python train.py --model="sound classifier" --gain_aug_db=10 --hop_length=160 --moe_every=2 --subsampling=4 --width=256 --lr=0.0014 --steps=13400
Rows from block 3 of a small sound classifier, named by matrix and row number. Rows with one number within an expert belong to one neuron, the router's apart. Each number is 50 + 12 x the weight over its row's rms, rounded and kept within 0 to 99. All counts start at 0.
Before each expert's rows are labels from the 100 clips, of 14976, where the router gives the expert most weight on average: "responds to" is what is common among them. Only what is clearly more common there than usual is listed. The data: acted Russian speech (Dusha). In brackets: how many of the 100.
# router: router (model.blocks.3.mlp.router.weight, 16x256), inputs 86-171
# up: expert up (model.blocks.3.mlp.up, 16x64x256), inputs 86-171
# down: expert down (model.blocks.3.mlp.down, 16x256x64, transposed), outputs 86-171

# expert 13
responds to: emotion: positive (85)
router.13:76 47 31 34 52 50 60 39 41 66 53 45 49 73 48 53 48 52 43 47 46 49 55 41 47 41 58 69 47 54 49 39 42 46 50 61 50 34 65 27 63 37 67 62 43 61 35 53 34 36 71 47 39 65 51 40 59 48 40 53 52 52 29 67 52 32 56 35 68 42 67 51 52 54 53 73 61 52 43 38 44 78 57 38 24 33
up.0:56 49 48 41 66 67 48 50 36 50 60 54 33 54 52 51 28 43 45 55 27 49 53 44 58 40 49 51 58 54 42 40 59 72 54 49 53 54 61 32 47 38 75 45 23 65 22 63 57 58 39 54 48 63 36 56 55 49 51 49 50 64 57 47 56 27 57 40 41 58 51 61 34 50 59 50 52 53 56 58 44 47 31 58 35 50
down.0:51 61 50 37 39 48 36 39 43 63 64 45 37 36 68 42 43 41 53 58 59 53 66 36 31 48 40 49 06 50 55 31 74 59 48 52 65 70 44 50 64 28 48 38 61 42 54 59 53 51 43 50 56 55 29 51 64 57 45 60 43 40 49 51 34 46 70 58 52 60 47 64 45 46 47 69 38 38 47 51 48 51 45 27 39 50
up.1:61 52 58 52 61 69 32 47 50 52 45 53 23 47 48 50 40 56 74 47 36 42 60 70 54 42 50 21 64 53 38 35 67 45 56 68 59 56 25 45 68 58 57 55 42 63 56 56 56 39 32 22 80 54 74 29 59 63 72 70 41 29 62 37 46 44 56 43 43 46 54 69 39 32 51 59 44 62 35 37 48 49 40 45 53 56
down.1:47 71 46 54 55 51 55 57 51 30 39 57 45 58 46 31 46 53 30 58 41 47 54 24 55 58 43 46 25 75 49 41 55 61 49 33 42 37 40 41 43 40 46 66 34 47 45 21 33 41 69 43 34 39 45 42 63 38 55 49 55 49 43 53 66 47 44 48 57 55 69 28 37 50 52 30 59 37 49 43 47 29 62 24 51 39
up.2:56 51 39 39 67 73 46 48 22 44 58 39 43 57 44 40 38 65 41 56 24 36 50 56 50 54 63 41 53 57 41 36 52 61 48 54 48 61 39 29 51 39 67 46 30 65 42 65 62 52 31 56 53 63 29 62 66 58 42 46 47 52 53 61 52 18 51 41 48 63 65 36 08 58 52 62 54 52 42 43 43 43 42 38 31 44
down.2:63 62 60 41 23 40 48 57 39 55 60 40 38 38 57 53 50 32 53 52 57 43 55 44 48 51 49 43 23 45 51 25 63 52 62 41 55 56 43 54 57 45 46 55 69 45 51 60 55 31 59 61 49 48 33 43 42 56 66 70 71 45 41 43 48 60 66 46 48 53 48 49 54 59 46 63 34 49 49 73 46 52 43 33 50 48
up.3:69 55 52 70 39 31 65 55 64 58 68 41 57 35 54 52 56 40 51 39 64 54 38 52 44 60 49 59 67 28 70 53 42 40 49 31 38 39 62 65 43 64 20 59 76 45 64 40 55 64 49 65 54 37 53 57 41 43 53 44 53 56 45 54 41 66 41 63 61 56 51 46 51 57 56 47 45 45 58 64 51 45 67 53 57 54
down.3:35 49 50 42 54 38 44 37 52 44 54 61 66 69 65 60 45 56 37 54 50 46 45 60 60 39 54 64 74 35 43 72 43 52 36 44 40 34 59 57 52 70 40 78 40 56 45 51 37 35 53 46 38 52 60 43 49 51 54 65 61 43 42 59 46 35 55 44 39 44 47 62 45 45 68 51 53 48 52 58 45 48 49 68 43 45
up.4:63 52 43 38 40 35 51 45 25 61 68 34 43 57 38 48 29 40 33 55 37 40 62 32 58 33 62 62 44 42 51 35 48 64 44 44 44 49 55 19 45 39 77 63 46 75 29 54 54 54 44 50 26 67 52 67 57 57 48 38 50 56 44 55 51 21 63 35 56 70 50 63 33 48 64 75 50 42 54 47 42 67 55 45 46 52
down.4:63 64 50 54 39 43 48 43 40 66 61 34 41 32 62 46 26 39 69 55 63 49 59 39 30 33 37 51 52 52 45 29 56 62 40 45 66 51 40 33 62 38 56 43 65 54 74 65 61 67 50 54 84 47 43 59 66 64 58 54 34 38 61 39 47 60 61 49 52 66 37 69 37 42 51 71 43 53 61 49 43 59 36 44 55 55
up.5:54 47 66 48 27 65 33 41 49 66 52 34 25 57 34 41 34 41 54 60 46 28 62 71 67 35 61 32 44 67 28 27 76 60 58 63 44 51 27 43 50 42 62 55 39 68 40 55 58 43 28 48 47 48 58 33 88 48 71 79 44 38 51 41 44 25 59 42 49 54 57 54 37 49 46 77 41 46 44 48 48 49 59 31 61 39
down.5:47 52 49 32 49 71 45 48 52 53 47 46 53 28 47 38 54 51 38 62 63 59 56 27 54 54 29 42 47 41 53 41 60 71 54 56 72 42 42 43 54 48 51 60 48 48 58 42 26 62 57 61 52 39 57 57 57 62 55 62 39 22 58 58 71 64 66 62 67 58 51 44 26 35 54 48 58 43 66 49 62 57 42 42 46 45
up.6:53 55 49 31 77 46 66 71 41 42 52 66 68 27 46 65 44 40 39 60 31 57 32 38 40 51 55 71 57 52 58 52 41 56 35 39 54 39 70 34 36 49 54 56 50 56 46 70 58 62 58 54 49 62 30 74 46 47 36 30 71 73 56 45 35 57 72 48 42 72 45 35 43 54 66 50 50 33 72 61 27 63 60 58 56 61
down.6:60 63 36 56 26 55 30 53 50 47 46 51 64 55 49 61 49 31 69 57 47 55 57 30 46 23 59 41 53 37 57 48 47 58 48 50 56 49 52 70 63 50 48 22 55 57 43 70 75 57 71 33 53 76 28 46 45 56 56 51 46 48 39 56 49 58 50 49 43 58 61 61 61 50 31 71 33 60 36 52 64 72 45 28 48 33
up.7:62 61 59 34 49 42 45 50 52 64 67 49 42 48 57 61 30 26 59 57 45 48 49 47 52 48 51 45 69 34 64 36 57 46 48 23 51 46 60 45 63 41 47 66 55 70 33 68 69 67 47 46 64 55 57 73 39 46 69 49 38 61 50 44 45 40 63 44 52 52 49 51 14 58 60 70 45 68 47 64 56 45 64 53 43 49
down.7:39 47 50 42 42 55 48 39 51 58 46 50 57 62 49 56 35 42 32 53 57 55 70 33 64 35 71 55 65 35 42 55 44 72 43 41 60 32 43 38 66 40 38 55 48 53 41 72 33 46 74 53 43 46 49 47 57 68 51 45 29 39 61 54 49 46 56 38 47 54 54 55 37 40 73 35 54 56 53 58 52 50 42 41 32 27
up.8:72 48 50 67 36 31 69 56 51 54 64 44 76 43 53 61 66 38 37 29 67 60 38 50 45 61 45 56 54 26 70 55 38 36 49 40 36 36 67 62 46 69 21 61 82 43 61 32 74 62 55 65 40 47 53 70 38 50 55 44 62 54 41 56 30 66 43 54 60 51 46 35 45 71 59 46 51 50 50 57 55 51 57 74 53 63
down.8:33 48 37 60 47 45 50 34 35 32 51 61 58 75 62 62 51 67 61 38 66 56 41 50 60 40 60 74 62 27 47 59 42 58 46 43 47 45 69 52 61 67 52 76 42 48 36 47 25 61 55 47 57 41 68 42 48 39 52 43 50 45 43 48 44 49 47 43 43 41 44 44 57 38 61 50 42 52 53 65 38 42 64 71 50 51

# expert 12
responds to: emotion: sad (56)
router.12:47 45 45 47 48 56 67 55 64 44 46 43 66 57 42 67 55 34 31 57 47 63 50 59 57 81 62 45 55 62 78 45 34 37 53 44 43 44 77 44 69 42 50 51 60 45 42 49 62 63 60 52 27 35 26 55 36 58 54 30 54 49 56 69 54 56 55 52 49 47 35 54 46 45 69 43 37 50 62 45 59 57 53 58 50 78
up.0:74 44 56 38 56 60 45 42 64 20 43 54 42 63 39 62 57 47 65 44 31 58 43 56 58 38 44 63 83 69 32 65 54 44 55 47 43 50 77 28 66 54 57 73 67 55 25 63 76 44 47 40 68 71 30 56 52 35 59 34 89 30 54 65 46 43 56 40 34 46 45 50 36 64 61 54 50 44 45 31 40 56 36 54 47 58
down.0:33 47 50 59 44 40 55 67 55 35 46 48 35 36 57 32 66 60 66 51 82 47 56 50 61 40 59 52 20 68 52 34 38 47 56 58 52 57 28 47 59 41 46 38 61 38 59 43 30 38 32 50 48 45 44 57 60 37 47 38 43 32 34 48 46 55 17 62 52 47 42 41 41 59 42 46 53 50 45 54 62 49 57 28 32 47
up.1:64 70 62 45 53 30 56 30 43 61 45 54 45 21 33 35 39 29 55 67 37 33 62 36 55 26 47 69 39 58 51 47 50 59 34 35 61 59 60 61 51 58 51 49 61 68 54 56 41 53 49 64 55 66 43 53 39 49 31 58 44 50 61 41 49 49 35 43 44 57 45 49 47 55 34 47 52 66 59 40 41 68 72 22 60 62
down.1:68 39 40 58 61 64 45 44 40 58 60 59 51 60 65 55 67 49 37 46 44 67 21 54 28 54 49 38 68 22 53 58 54 44 49 55 40 52 49 54 44 38 59 69 26 50 61 46 63 46 52 43 40 57 51 49 54 60 32 58 37 53 55 54 52 31 76 60 35 47 56 52 38 35 68 53 55 53 46 58 38 55 40 57 37 58
up.2:71 34 61 44 51 70 42 50 57 21 45 49 39 55 43 68 63 54 57 45 42 73 37 61 57 60 39 34 76 64 26 56 55 55 55 51 22 45 57 36 68 59 61 67 71 54 35 63 78 56 49 52 60 66 44 61 52 33 64 26 74 42 43 70 41 56 61 51 49 42 46 48 29 50 74 60 55 48 58 46 41 51 36 66 39 47
down.2:36 47 61 54 58 44 52 50 59 48 44 56 37 24 37 55 55 46 65 50 74 41 53 31 59 47 66 60 18 76 59 28 48 53 71 66 57 59 33 34 51 56 56 31 88 50 54 58 29 60 40 51 49 37 47 49 62 34 61 43 44 29 41 55 36 52 21 57 64 54 43 60 46 59 32 50 54 43 55 49 58 42 53 39 37 52
up.3:60 71 51 51 58 59 57 41 57 47 44 52 26 61 51 30 56 40 81 53 52 46 44 53 45 34 43 50 51 56 26 63 52 46 62 67 57 37 56 39 36 59 66 62 55 55 37 43 46 60 39 49 61 58 45 58 50 39 55 54 59 64 56 63 50 31 38 47 66 40 48 68 74 45 46 49 55 43 38 44 33 53 65 64 48 63
down.3:57 30 61 54 34 26 62 50 58 38 65 49 47 42 62 43 68 45 25 40 52 66 52 47 49 45 39 56 60 79 46 42 49 37 42 44 51 57 39 61 75 47 49 66 53 44 67 40 41 31 54 67 36 49 53 44 45 35 38 62 34 45 45 53 67 77 59 42 54 47 56 24 47 48 55 52 52 56 38 56 47 53 38 35 53 45
up.4:61 34 55 37 61 46 45 51 51 38 71 51 63 59 48 62 49 54 56 38 28 53 48 64 68 45 37 37 76 63 34 50 53 44 40 34 26 39 64 27 69 44 40 70 60 33 29 62 64 51 46 38 53 61 52 68 58 37 66 30 80 44 49 58 53 55 65 41 44 45 51 36 38 53 66 50 54 41 42 46 56 40 46 54 34 51
down.4:35 63 47 49 58 39 46 55 44 60 53 26 49 33 40 40 48 53 58 60 57 41 42 56 65 27 58 70 28 74 46 36 34 43 65 64 53 64 37 77 56 57 65 45 57 61 46 33 54 56 30 61 39 57 43 55 70 41 57 35 42 45 28 51 50 23 30 55 63 54 44 33 59 66 43 54 41 62 26 61 61 50 65 40 47 47
up.5:65 40 49 48 78 53 42 49 63 38 40 39 54 52 36 48 65 29 49 41 61 49 42 47 68 41 54 51 39 53 69 57 49 37 68 35 53 57 52 31 58 51 35 45 73 52 51 67 55 54 36 48 54 41 66 53 44 50 40 54 73 29 40 70 36 40 54 48 61 71 45 47 25 47 21 55 51 60 49 49 45 67 58 26 70 51
down.5:42 44 58 47 48 63 32 47 52 38 27 49 52 64 32 56 63 64 52 65 53 50 53 49 45 54 49 27 61 40 30 44 54 60 44 35 51 38 35 44 45 39 64 47 34 38 41 62 26 54 58 60 57 57 53 56 48 57 34 66 03 46 67 47 43 58 33 57 43 43 63 53 53 44 42 31 50 47 43 61 38 47 33 51 61 48
up.6:57 60 41 56 62 57 51 66 43 60 61 43 44 62 61 47 67 63 39 54 63 48 51 54 43 52 44 35 60 36 42 66 36 35 69 55 56 50 46 47 42 51 54 49 36 48 72 50 37 48 52 49 64 50 67 60 38 57 52 52 36 63 38 53 53 46 42 59 56 46 57 68 71 35 65 54 55 43 46 53 41 30 64 88 51 45
down.6:62 47 67 54 42 26 55 55 57 57 57 44 63 51 44 58 48 30 54 42 24 56 47 59 43 52 47 65 57 57 32 62 57 53 49 46 48 52 61 24 40 45 59 67 50 33 58 72 34 33 60 53 42 56 54 46 31 26 48 55 58 51 67 52 69 65 60 37 55 52 69 40 61 54 45 50 53 56 54 40 50 42 48 34 47 26
up.7:68 35 54 43 58 64 40 49 56 39 59 51 47 61 40 68 63 44 75 39 26 67 42 60 57 50 40 30 77 64 28 62 57 46 53 49 29 44 55 34 56 47 50 54 71 41 27 54 65 68 41 36 53 62 48 71 62 33 68 23 90 46 51 70 44 49 67 46 56 47 45 49 42 43 64 67 49 46 45 52 43 39 45 67 43 59
down.7:31 33 71 46 30 48 58 58 53 47 49 39 43 27 40 40 57 52 62 66 58 45 54 49 71 44 46 63 21 82 30 24 36 62 53 46 52 45 46 57 57 55 51 36 71 48 41 51 45 48 45 57 39 54 38 31 72 42 43 42 52 29 46 39 50 44 16 46 64 52 46 35 50 55 29 45 39 41 40 48 50 54 60 45 34 33
up.8:70 79 39 49 61 45 53 53 62 43 32 61 40 67 58 37 63 39 61 53 78 47 45 37 45 37 46 25 40 36 50 42 42 42 51 63 51 46 36 47 29 54 57 46 54 51 54 61 44 55 34 52 53 44 68 52 43 50 50 48 48 52 54 58 56 39 40 59 49 23 45 60 50 55 35 65 63 48 47 49 46 55 66 72 68 52
down.8:51 26 52 58 60 23 51 60 68 47 49 61 65 43 56 59 67 61 38 53 62 61 45 53 62 66 35 22 43 56 49 63 48 55 54 38 54 48 51 36 42 58 41 59 62 26 54 36 35 40 65 67 44 44 56 52 28 44 66 47 50 45 64 39 59 70 59 62 37 51 50 50 68 38 39 29 63 50 57 43 45 54 43 34 43 40

# expert 1
responds to: emotion: positive (45)
router.1:50 61 59 26 36 45 70 45 38 57 45 61 77 74 74 54 50 46 56 43 53 56 48 41 65 43 54 62 46 51 51 68 41 53 89 34 38 45 44 59 49 30 44 41 44 62 59 55 39 39 68 64 58 43 30 37 55 54 43 38 52 40 50 66 55 43 56 51 25 52 49 62 63 58 42 56 40 56 50 53 41 56 48 46 54 46
up.0:46 58 56 65 45 56 56 47 42 30 63 49 27 58 46 64 46 60 56 34 48 46 42 43 59 55 51 47 48 37 55 38 37 28 70 40 48 41 42 57 56 51 55 65 43 64 38 56 26 47 68 61 69 42 82 58 57 41 61 42 56 56 33 37 36 20 53 28 53 54 57 65 33 28 88 61 59 68 70 45 53 50 67 69 57 37
down.0:36 44 56 40 46 22 55 49 49 52 48 57 47 48 60 32 52 46 44 62 55 47 52 52 35 50 48 59 38 51 38 18 58 53 45 56 71 53 64 54 57 46 52 70 80 53 63 44 64 57 50 59 56 39 50 65 50 52 57 39 39 51 61 44 53 56 54 59 51 78 60 60 34 39 69 54 46 52 44 41 41 45 44 42 41 51
up.1:58 52 51 49 50 54 39 51 56 57 45 40 64 52 58 50 28 44 37 50 40 51 43 55 57 64 48 48 76 39 59 75 40 53 46 42 52 38 56 59 47 54 52 50 40 53 38 45 52 52 51 28 33 57 33 47 45 47 37 55 31 44 61 52 61 50 52 50 63 61 46 30 11 52 73 68 39 58 53 75 46 44 40 52 51 44
down.1:64 43 48 41 42 21 54 54 80 58 48 61 64 55 35 21 44 57 48 44 46 54 66 65 80 31 45 40 38 73 48 22 53 64 48 51 44 42 44 46 76 64 48 56 40 40 42 48 26 53 52 66 30 35 40 38 49 66 26 45 25 33 58 48 64 57 32 45 58 73 38 47 51 39 38 38 52 42 53 46 66 50 53 36 38 40
up.2:52 41 55 65 65 49 42 56 58 54 52 48 60 44 63 57 39 48 47 52 48 57 47 49 60 52 42 38 51 48 48 75 47 46 58 23 36 47 41 68 34 52 35 36 53 39 69 46 67 62 55 62 45 31 45 48 61 57 45 32 48 61 51 49 40 59 44 45 55 74 50 60 23 56 68 58 39 36 60 62 39 48 55 33 81 47
down.2:22 50 51 46 27 51 60 39 55 50 39 54 61 56 45 41 38 29 51 33 61 66 67 44 67 39 61 60 66 56 47 49 50 51 62 38 48 24 50 39 54 44 55 77 58 56 40 54 29 59 67 49 71 75 68 47 51 47 40 54 24 61 52 47 48 52 59 49 43 51 54 65 42 50 77 45 49 48 40 44 38 54 59 50 45 48
up.3:55 53 40 44 46 51 32 59 52 65 47 46 64 52 54 50 31 43 36 46 33 46 45 56 48 64 53 49 77 35 63 75 51 47 48 38 56 45 55 61 49 50 45 40 44 55 39 55 63 50 50 32 43 60 30 51 38 52 54 43 28 44 62 43 63 60 55 46 57 66 49 30 14 49 73 67 46 55 47 75 58 42 38 45 52 48
down.3:53 32 31 51 36 33 53 54 66 59 45 43 61 57 35 28 47 53 36 32 43 48 58 61 74 32 61 44 25 71 54 26 37 61 33 53 49 46 38 43 69 55 61 57 52 46 46 48 35 49 58 58 13 51 26 53 51 68 37 37 37 39 54 47 65 40 35 39 52 56 55 57 45 43 45 33 51 43 63 58 76 57 40 26 33 44
up.4:53 40 38 46 33 63 42 44 47 45 41 29 58 43 41 43 53 48 42 46 40 58 63 48 47 42 56 55 58 48 46 61 37 73 65 20 47 49 43 61 54 48 53 52 72 60 55 56 76 48 58 64 52 57 44 49 70 52 45 42 57 48 50 49 33 53 39 54 68 91 42 61 17 46 81 43 70 49 40 46 28 51 56 33 68 47
down.4:31 31 50 37 35 63 59 39 65 39 49 47 53 54 42 42 53 49 69 44 49 51 55 52 51 35 58 49 79 54 49 51 20 41 32 52 33 47 48 56 59 63 59 19 56 40 50 48 25 45 74 57 63 57 70 47 45 51 51 45 17 81 51 63 40 51 59 66 48 40 37 58 49 41 62 46 57 38 55 54 43 53 54 42 56 40
up.5:67 46 49 64 40 56 31 72 60 43 43 32 52 40 46 43 35 36 30 57 26 54 62 50 53 60 63 40 42 53 50 73 40 58 46 23 47 47 36 64 45 53 50 35 38 53 55 53 58 67 63 44 41 35 36 56 74 68 28 47 48 60 57 43 41 55 47 37 59 83 44 42 42 46 97 65 54 56 63 55 51 46 29 27 41 49
down.5:25 34 63 69 38 52 53 56 73 65 43 52 59 41 34 46 33 39 60 51 59 52 66 65 79 32 53 41 77 54 49 57 59 53 49 24 44 44 52 56 50 53 65 55 55 45 30 32 16 53 52 48 46 61 57 47 50 32 53 56 45 57 63 56 52 39 35 45 38 71 41 63 46 54 54 31 56 62 58 63 57 49 80 46 48 41
up.6:58 66 50 32 59 39 39 43 51 66 58 57 68 48 46 36 39 40 43 60 51 35 57 66 49 37 40 47 46 53 44 71 66 53 27 74 49 56 49 41 45 48 41 33 38 49 36 45 54 47 39 31 24 76 29 46 42 55 48 54 57 58 53 53 67 54 46 49 65 40 49 34 66 72 00 40 40 53 46 56 53 63 32 33 30 53
down.6:76 57 56 49 54 70 53 58 54 52 55 51 52 50 64 52 58 52 70 56 49 42 40 72 49 73 43 45 30 63 55 51 75 63 30 55 36 53 56 49 42 51 62 41 39 33 36 34 52 39 43 69 40 53 45 53 34 53 53 52 67 40 42 66 46 45 43 50 51 31 41 50 54 50 47 40 34 51 60 59 46 58 53 65 46 40
up.7:48 48 51 57 55 55 51 49 53 61 71 41 65 47 53 55 42 42 37 47 44 62 44 60 59 64 46 44 50 40 55 87 50 48 40 17 36 27 47 56 44 59 42 22 22 41 43 40 65 65 66 49 30 45 30 54 58 43 45 42 51 56 52 35 52 58 33 40 68 72 40 43 18 71 57 72 43 55 43 70 41 33 34 46 64 52
down.7:38 50 62 57 44 43 57 36 60 51 31 58 60 35 46 50 35 42 67 49 43 62 50 42 75 39 51 51 65 72 38 44 39 65 42 50 47 52 45 44 60 54 52 58 54 59 48 56 34 47 65 55 21 50 59 42 50 70 37 36 17 25 67 66 65 56 57 42 46 46 59 71 55 40 50 40 54 47 60 39 58 52 50 35 36 40
up.8:46 61 40 42 56 41 35 47 52 49 61 43 71 57 50 57 33 41 23 50 50 51 43 69 56 59 45 44 49 60 51 88 60 57 16 53 53 48 59 52 42 63 48 23 35 44 30 38 65 51 38 44 23 52 37 55 50 45 34 55 50 58 63 47 63 62 32 60 62 59 31 29 44 73 37 50 36 39 50 62 37 47 34 48 37 61
down.8:59 49 55 64 31 53 49 48 51 51 31 50 44 26 30 52 44 44 54 46 43 51 53 72 66 66 49 35 38 64 36 54 59 63 34 53 33 40 48 27 57 61 54 56 25 47 51 29 37 55 36 59 36 37 37 51 36 61 49 46 52 28 56 57 50 45 47 44 47 48 48 48 42 50 24 43 48 73 70 32 54 47 50 50 50 51

# expert 3
responds to: emotion: angry (51)
router.3:39 50 59 52 42 56 65 74 38 44 76 46 38 40 65 66 62 60 51 39 66 36 47 53 37 52 42 52 30 63 49 33 52 12 32 47 66 41 42 59 38 62 28 68 45 57 64 38 53 43 36 43 53 38 34 60 56 51 53 42 36 46 51 61 33 57 38 64 57 42 62 35 57 43 45 43 70 40 54 50 49 46 46 35 65 55
up.0:69 46 54 36 53 23 42 50 32 44 63 55 66 38 47 38 45 62 29 59 44 52 58 48 46 35 34 49 47 42 69 41 37 62 47 43 46 55 54 19 52 42 49 42 53 69 76 45 46 58 58 58 29 27 56 57 52 71 51 56 44 59 54 46 76 42 49 43 54 59 56 60 22 40 78 64 54 37 60 36 60 40 39 55 30 49
down.0:43 53 59 26 46 63 60 48 44 37 49 52 72 60 49 43 49 51 13 48 41 58 50 44 55 51 53 68 56 61 39 58 55 59 59 58 53 41 59 22 34 50 43 31 55 47 50 47 60 44 45 51 35 54 48 46 52 57 61 40 68 50 54 52 79 51 93 52 54 50 66 48 48 26 33 43 49 40 57 40 54 57 21 49 44 52
up.1:54 32 60 61 50 40 37 32 30 55 63 28 44 57 44 51 60 49 63 37 44 55 46 54 48 54 45 62 63 64 29 39 48 50 54 31 54 30 66 37 76 61 45 72 63 69 46 43 63 46 34 47 49 45 52 58 78 41 55 32 57 23 44 49 53 36 66 51 78 61 59 63 24 46 34 43 39 44 43 65 35 33 61 48 48 39
down.1:28 47 56 56 34 79 63 64 58 50 53 33 44 51 39 44 44 45 54 50 44 54 56 53 50 67 46 45 54 52 35 52 41 35 68 52 59 44 71 75 43 49 53 33 46 51 51 53 54 45 37 35 64 34 44 60 49 48 58 41 61 57 49 53 44 59 34 44 64 58 35 51 67 65 36 54 54 49 38 63 48 43 78 79 50 49
up.2:66 53 31 42 67 60 35 50 34 40 57 44 39 54 50 53 62 61 55 48 39 51 56 55 37 49 46 55 68 52 28 34 47 55 53 37 57 44 62 29 82 52 40 75 61 78 46 56 63 58 47 34 57 56 67 58 68 57 53 55 64 55 51 51 54 28 76 53 76 57 57 52 46 42 20 56 43 49 39 48 50 45 56 66 37 41
down.2:49 54 49 55 47 54 55 60 62 54 52 42 46 43 43 39 35 58 58 42 48 50 57 37 59 45 57 36 30 32 48 53 50 47 61 64 67 66 38 55 56 47 62 44 56 63 66 50 48 47 51 41 32 48 42 44 54 50 56 31 48 42 50 62 54 60 33 41 52 57 55 56 41 59 66 65 58 28 57 47 45 58 74 66 53 46
up.3:66 55 42 36 42 52 42 58 51 46 51 59 54 59 35 44 42 59 29 51 61 52 41 52 72 55 41 46 27 32 68 47 64 52 36 46 46 60 45 42 26 33 63 49 39 36 60 48 56 48 65 58 59 37 59 58 38 62 46 39 25 47 58 72 55 51 41 39 39 51 51 45 57 59 88 40 45 38 61 54 45 44 38 53 36 64
down.3:52 63 48 51 67 41 38 59 47 47 61 60 59 46 64 59 49 45 40 55 49 58 63 52 45 40 43 63 75 38 57 52 49 58 51 58 40 46 61 34 52 56 41 41 37 59 53 46 64 51 57 60 47 52 58 47 45 59 58 44 53 27 62 54 42 45 55 52 59 48 65 76 51 08 32 70 63 51 46 44 40 57 13 60 36 40
up.4:67 34 63 64 50 33 44 59 40 58 59 49 45 34 50 39 64 52 52 63 55 61 44 51 53 40 42 37 40 48 72 43 50 59 59 39 42 52 33 33 70 60 46 59 59 56 61 46 55 61 40 64 26 33 43 63 61 64 50 55 40 57 62 41 61 62 42 57 64 55 45 54 45 49 49 66 38 47 65 58 58 48 33 70 47 57
down.4:30 54 65 36 45 48 51 56 36 54 53 52 66 52 58 34 41 51 27 51 39 60 48 49 58 54 50 47 55 63 50 53 69 58 51 46 48 72 59 26 39 36 58 26 32 56 44 53 42 67 55 57 50 35 71 58 55 47 65 44 60 62 65 55 72 45 65 64 57 67 46 65 32 28 27 47 30 73 63 44 55 38 43 45 57 55
up.5:58 53 51 37 66 31 32 61 44 42 71 50 68 36 36 37 42 65 41 56 29 42 59 62 58 42 46 48 58 47 54 50 46 37 25 50 44 57 62 24 51 42 59 50 46 60 66 44 56 51 41 49 33 42 44 56 52 59 58 51 49 63 60 29 63 36 55 41 55 61 64 43 19 31 63 61 53 44 50 33 58 34 44 36 38 39
down.5:31 55 35 33 46 45 43 40 42 39 40 62 69 74 65 44 47 53 24 44 41 49 56 30 43 42 55 67 57 38 59 60 51 43 54 63 58 44 55 49 63 22 42 60 51 61 64 65 49 36 73 31 30 70 41 35 56 68 55 31 53 56 56 45 42 43 79 39 47 46 48 51 41 34 43 59 47 42 39 53 54 65 41 41 31 50
up.6:59 33 55 43 30 31 42 45 34 59 48 59 70 44 41 56 25 58 30 50 33 62 64 45 67 45 47 35 32 39 56 29 35 55 39 32 44 39 59 24 45 44 55 44 44 57 70 40 51 45 63 53 24 46 61 54 45 67 56 44 49 52 40 47 68 40 53 37 60 50 66 52 15 61 75 48 63 31 62 43 61 28 44 65 47 41
down.6:50 43 42 50 55 47 61 37 42 51 33 56 44 53 54 50 61 42 30 56 41 52 47 56 56 48 59 66 69 71 30 72 59 63 50 55 51 30 52 29 41 51 56 49 43 55 38 57 53 42 64 43 39 48 42 42 48 70 54 45 49 47 46 59 59 49 66 49 48 49 55 52 73 40 30 44 40 51 53 38 50 56 26 47 45 44
up.7:67 75 41 26 52 65 39 57 47 26 23 60 65 41 51 37 47 47 17 62 66 38 41 54 66 43 64 59 36 55 65 44 56 37 39 54 49 58 38 55 64 54 49 54 38 50 52 64 60 69 55 59 62 77 61 49 44 52 57 61 40 51 47 50 59 51 48 56 40 51 50 36 71 61 40 63 43 71 48 51 54 63 52 48 51 47
down.7:76 56 27 53 64 35 30 37 45 45 53 71 59 43 50 43 54 58 50 61 63 61 57 43 53 38 41 53 46 52 56 55 33 56 27 62 49 61 30 54 48 41 55 46 34 45 69 84 47 40 23 42 64 52 39 33 41 49 48 74 48 56 58 49 49 62 57 53 51 32 54 45 46 55 51 69 60 42 38 40 55 73 17 44 57 64
up.8:59 62 57 39 53 23 40 44 62 65 57 52 77 57 38 64 44 43 39 44 35 42 69 50 70 30 38 42 42 62 68 71 40 58 55 57 41 42 40 36 39 41 35 18 42 36 53 36 33 56 63 61 34 33 58 47 56 58 40 53 38 65 62 51 83 46 46 32 43 57 52 47 48 53 84 54 48 39 58 51 57 49 41 54 41 42
down.8:25 49 39 45 71 70 65 61 31 36 56 50 41 40 66 36 44 45 23 56 26 50 66 58 42 49 53 60 55 57 53 49 59 51 52 64 43 48 63 29 44 46 41 36 45 48 57 43 73 61 61 50 18 48 49 39 57 54 49 47 61 48 54 60 36 44 46 61 50 51 57 57 46 37 53 41 30 62 53 38 49 59 27 43 30 47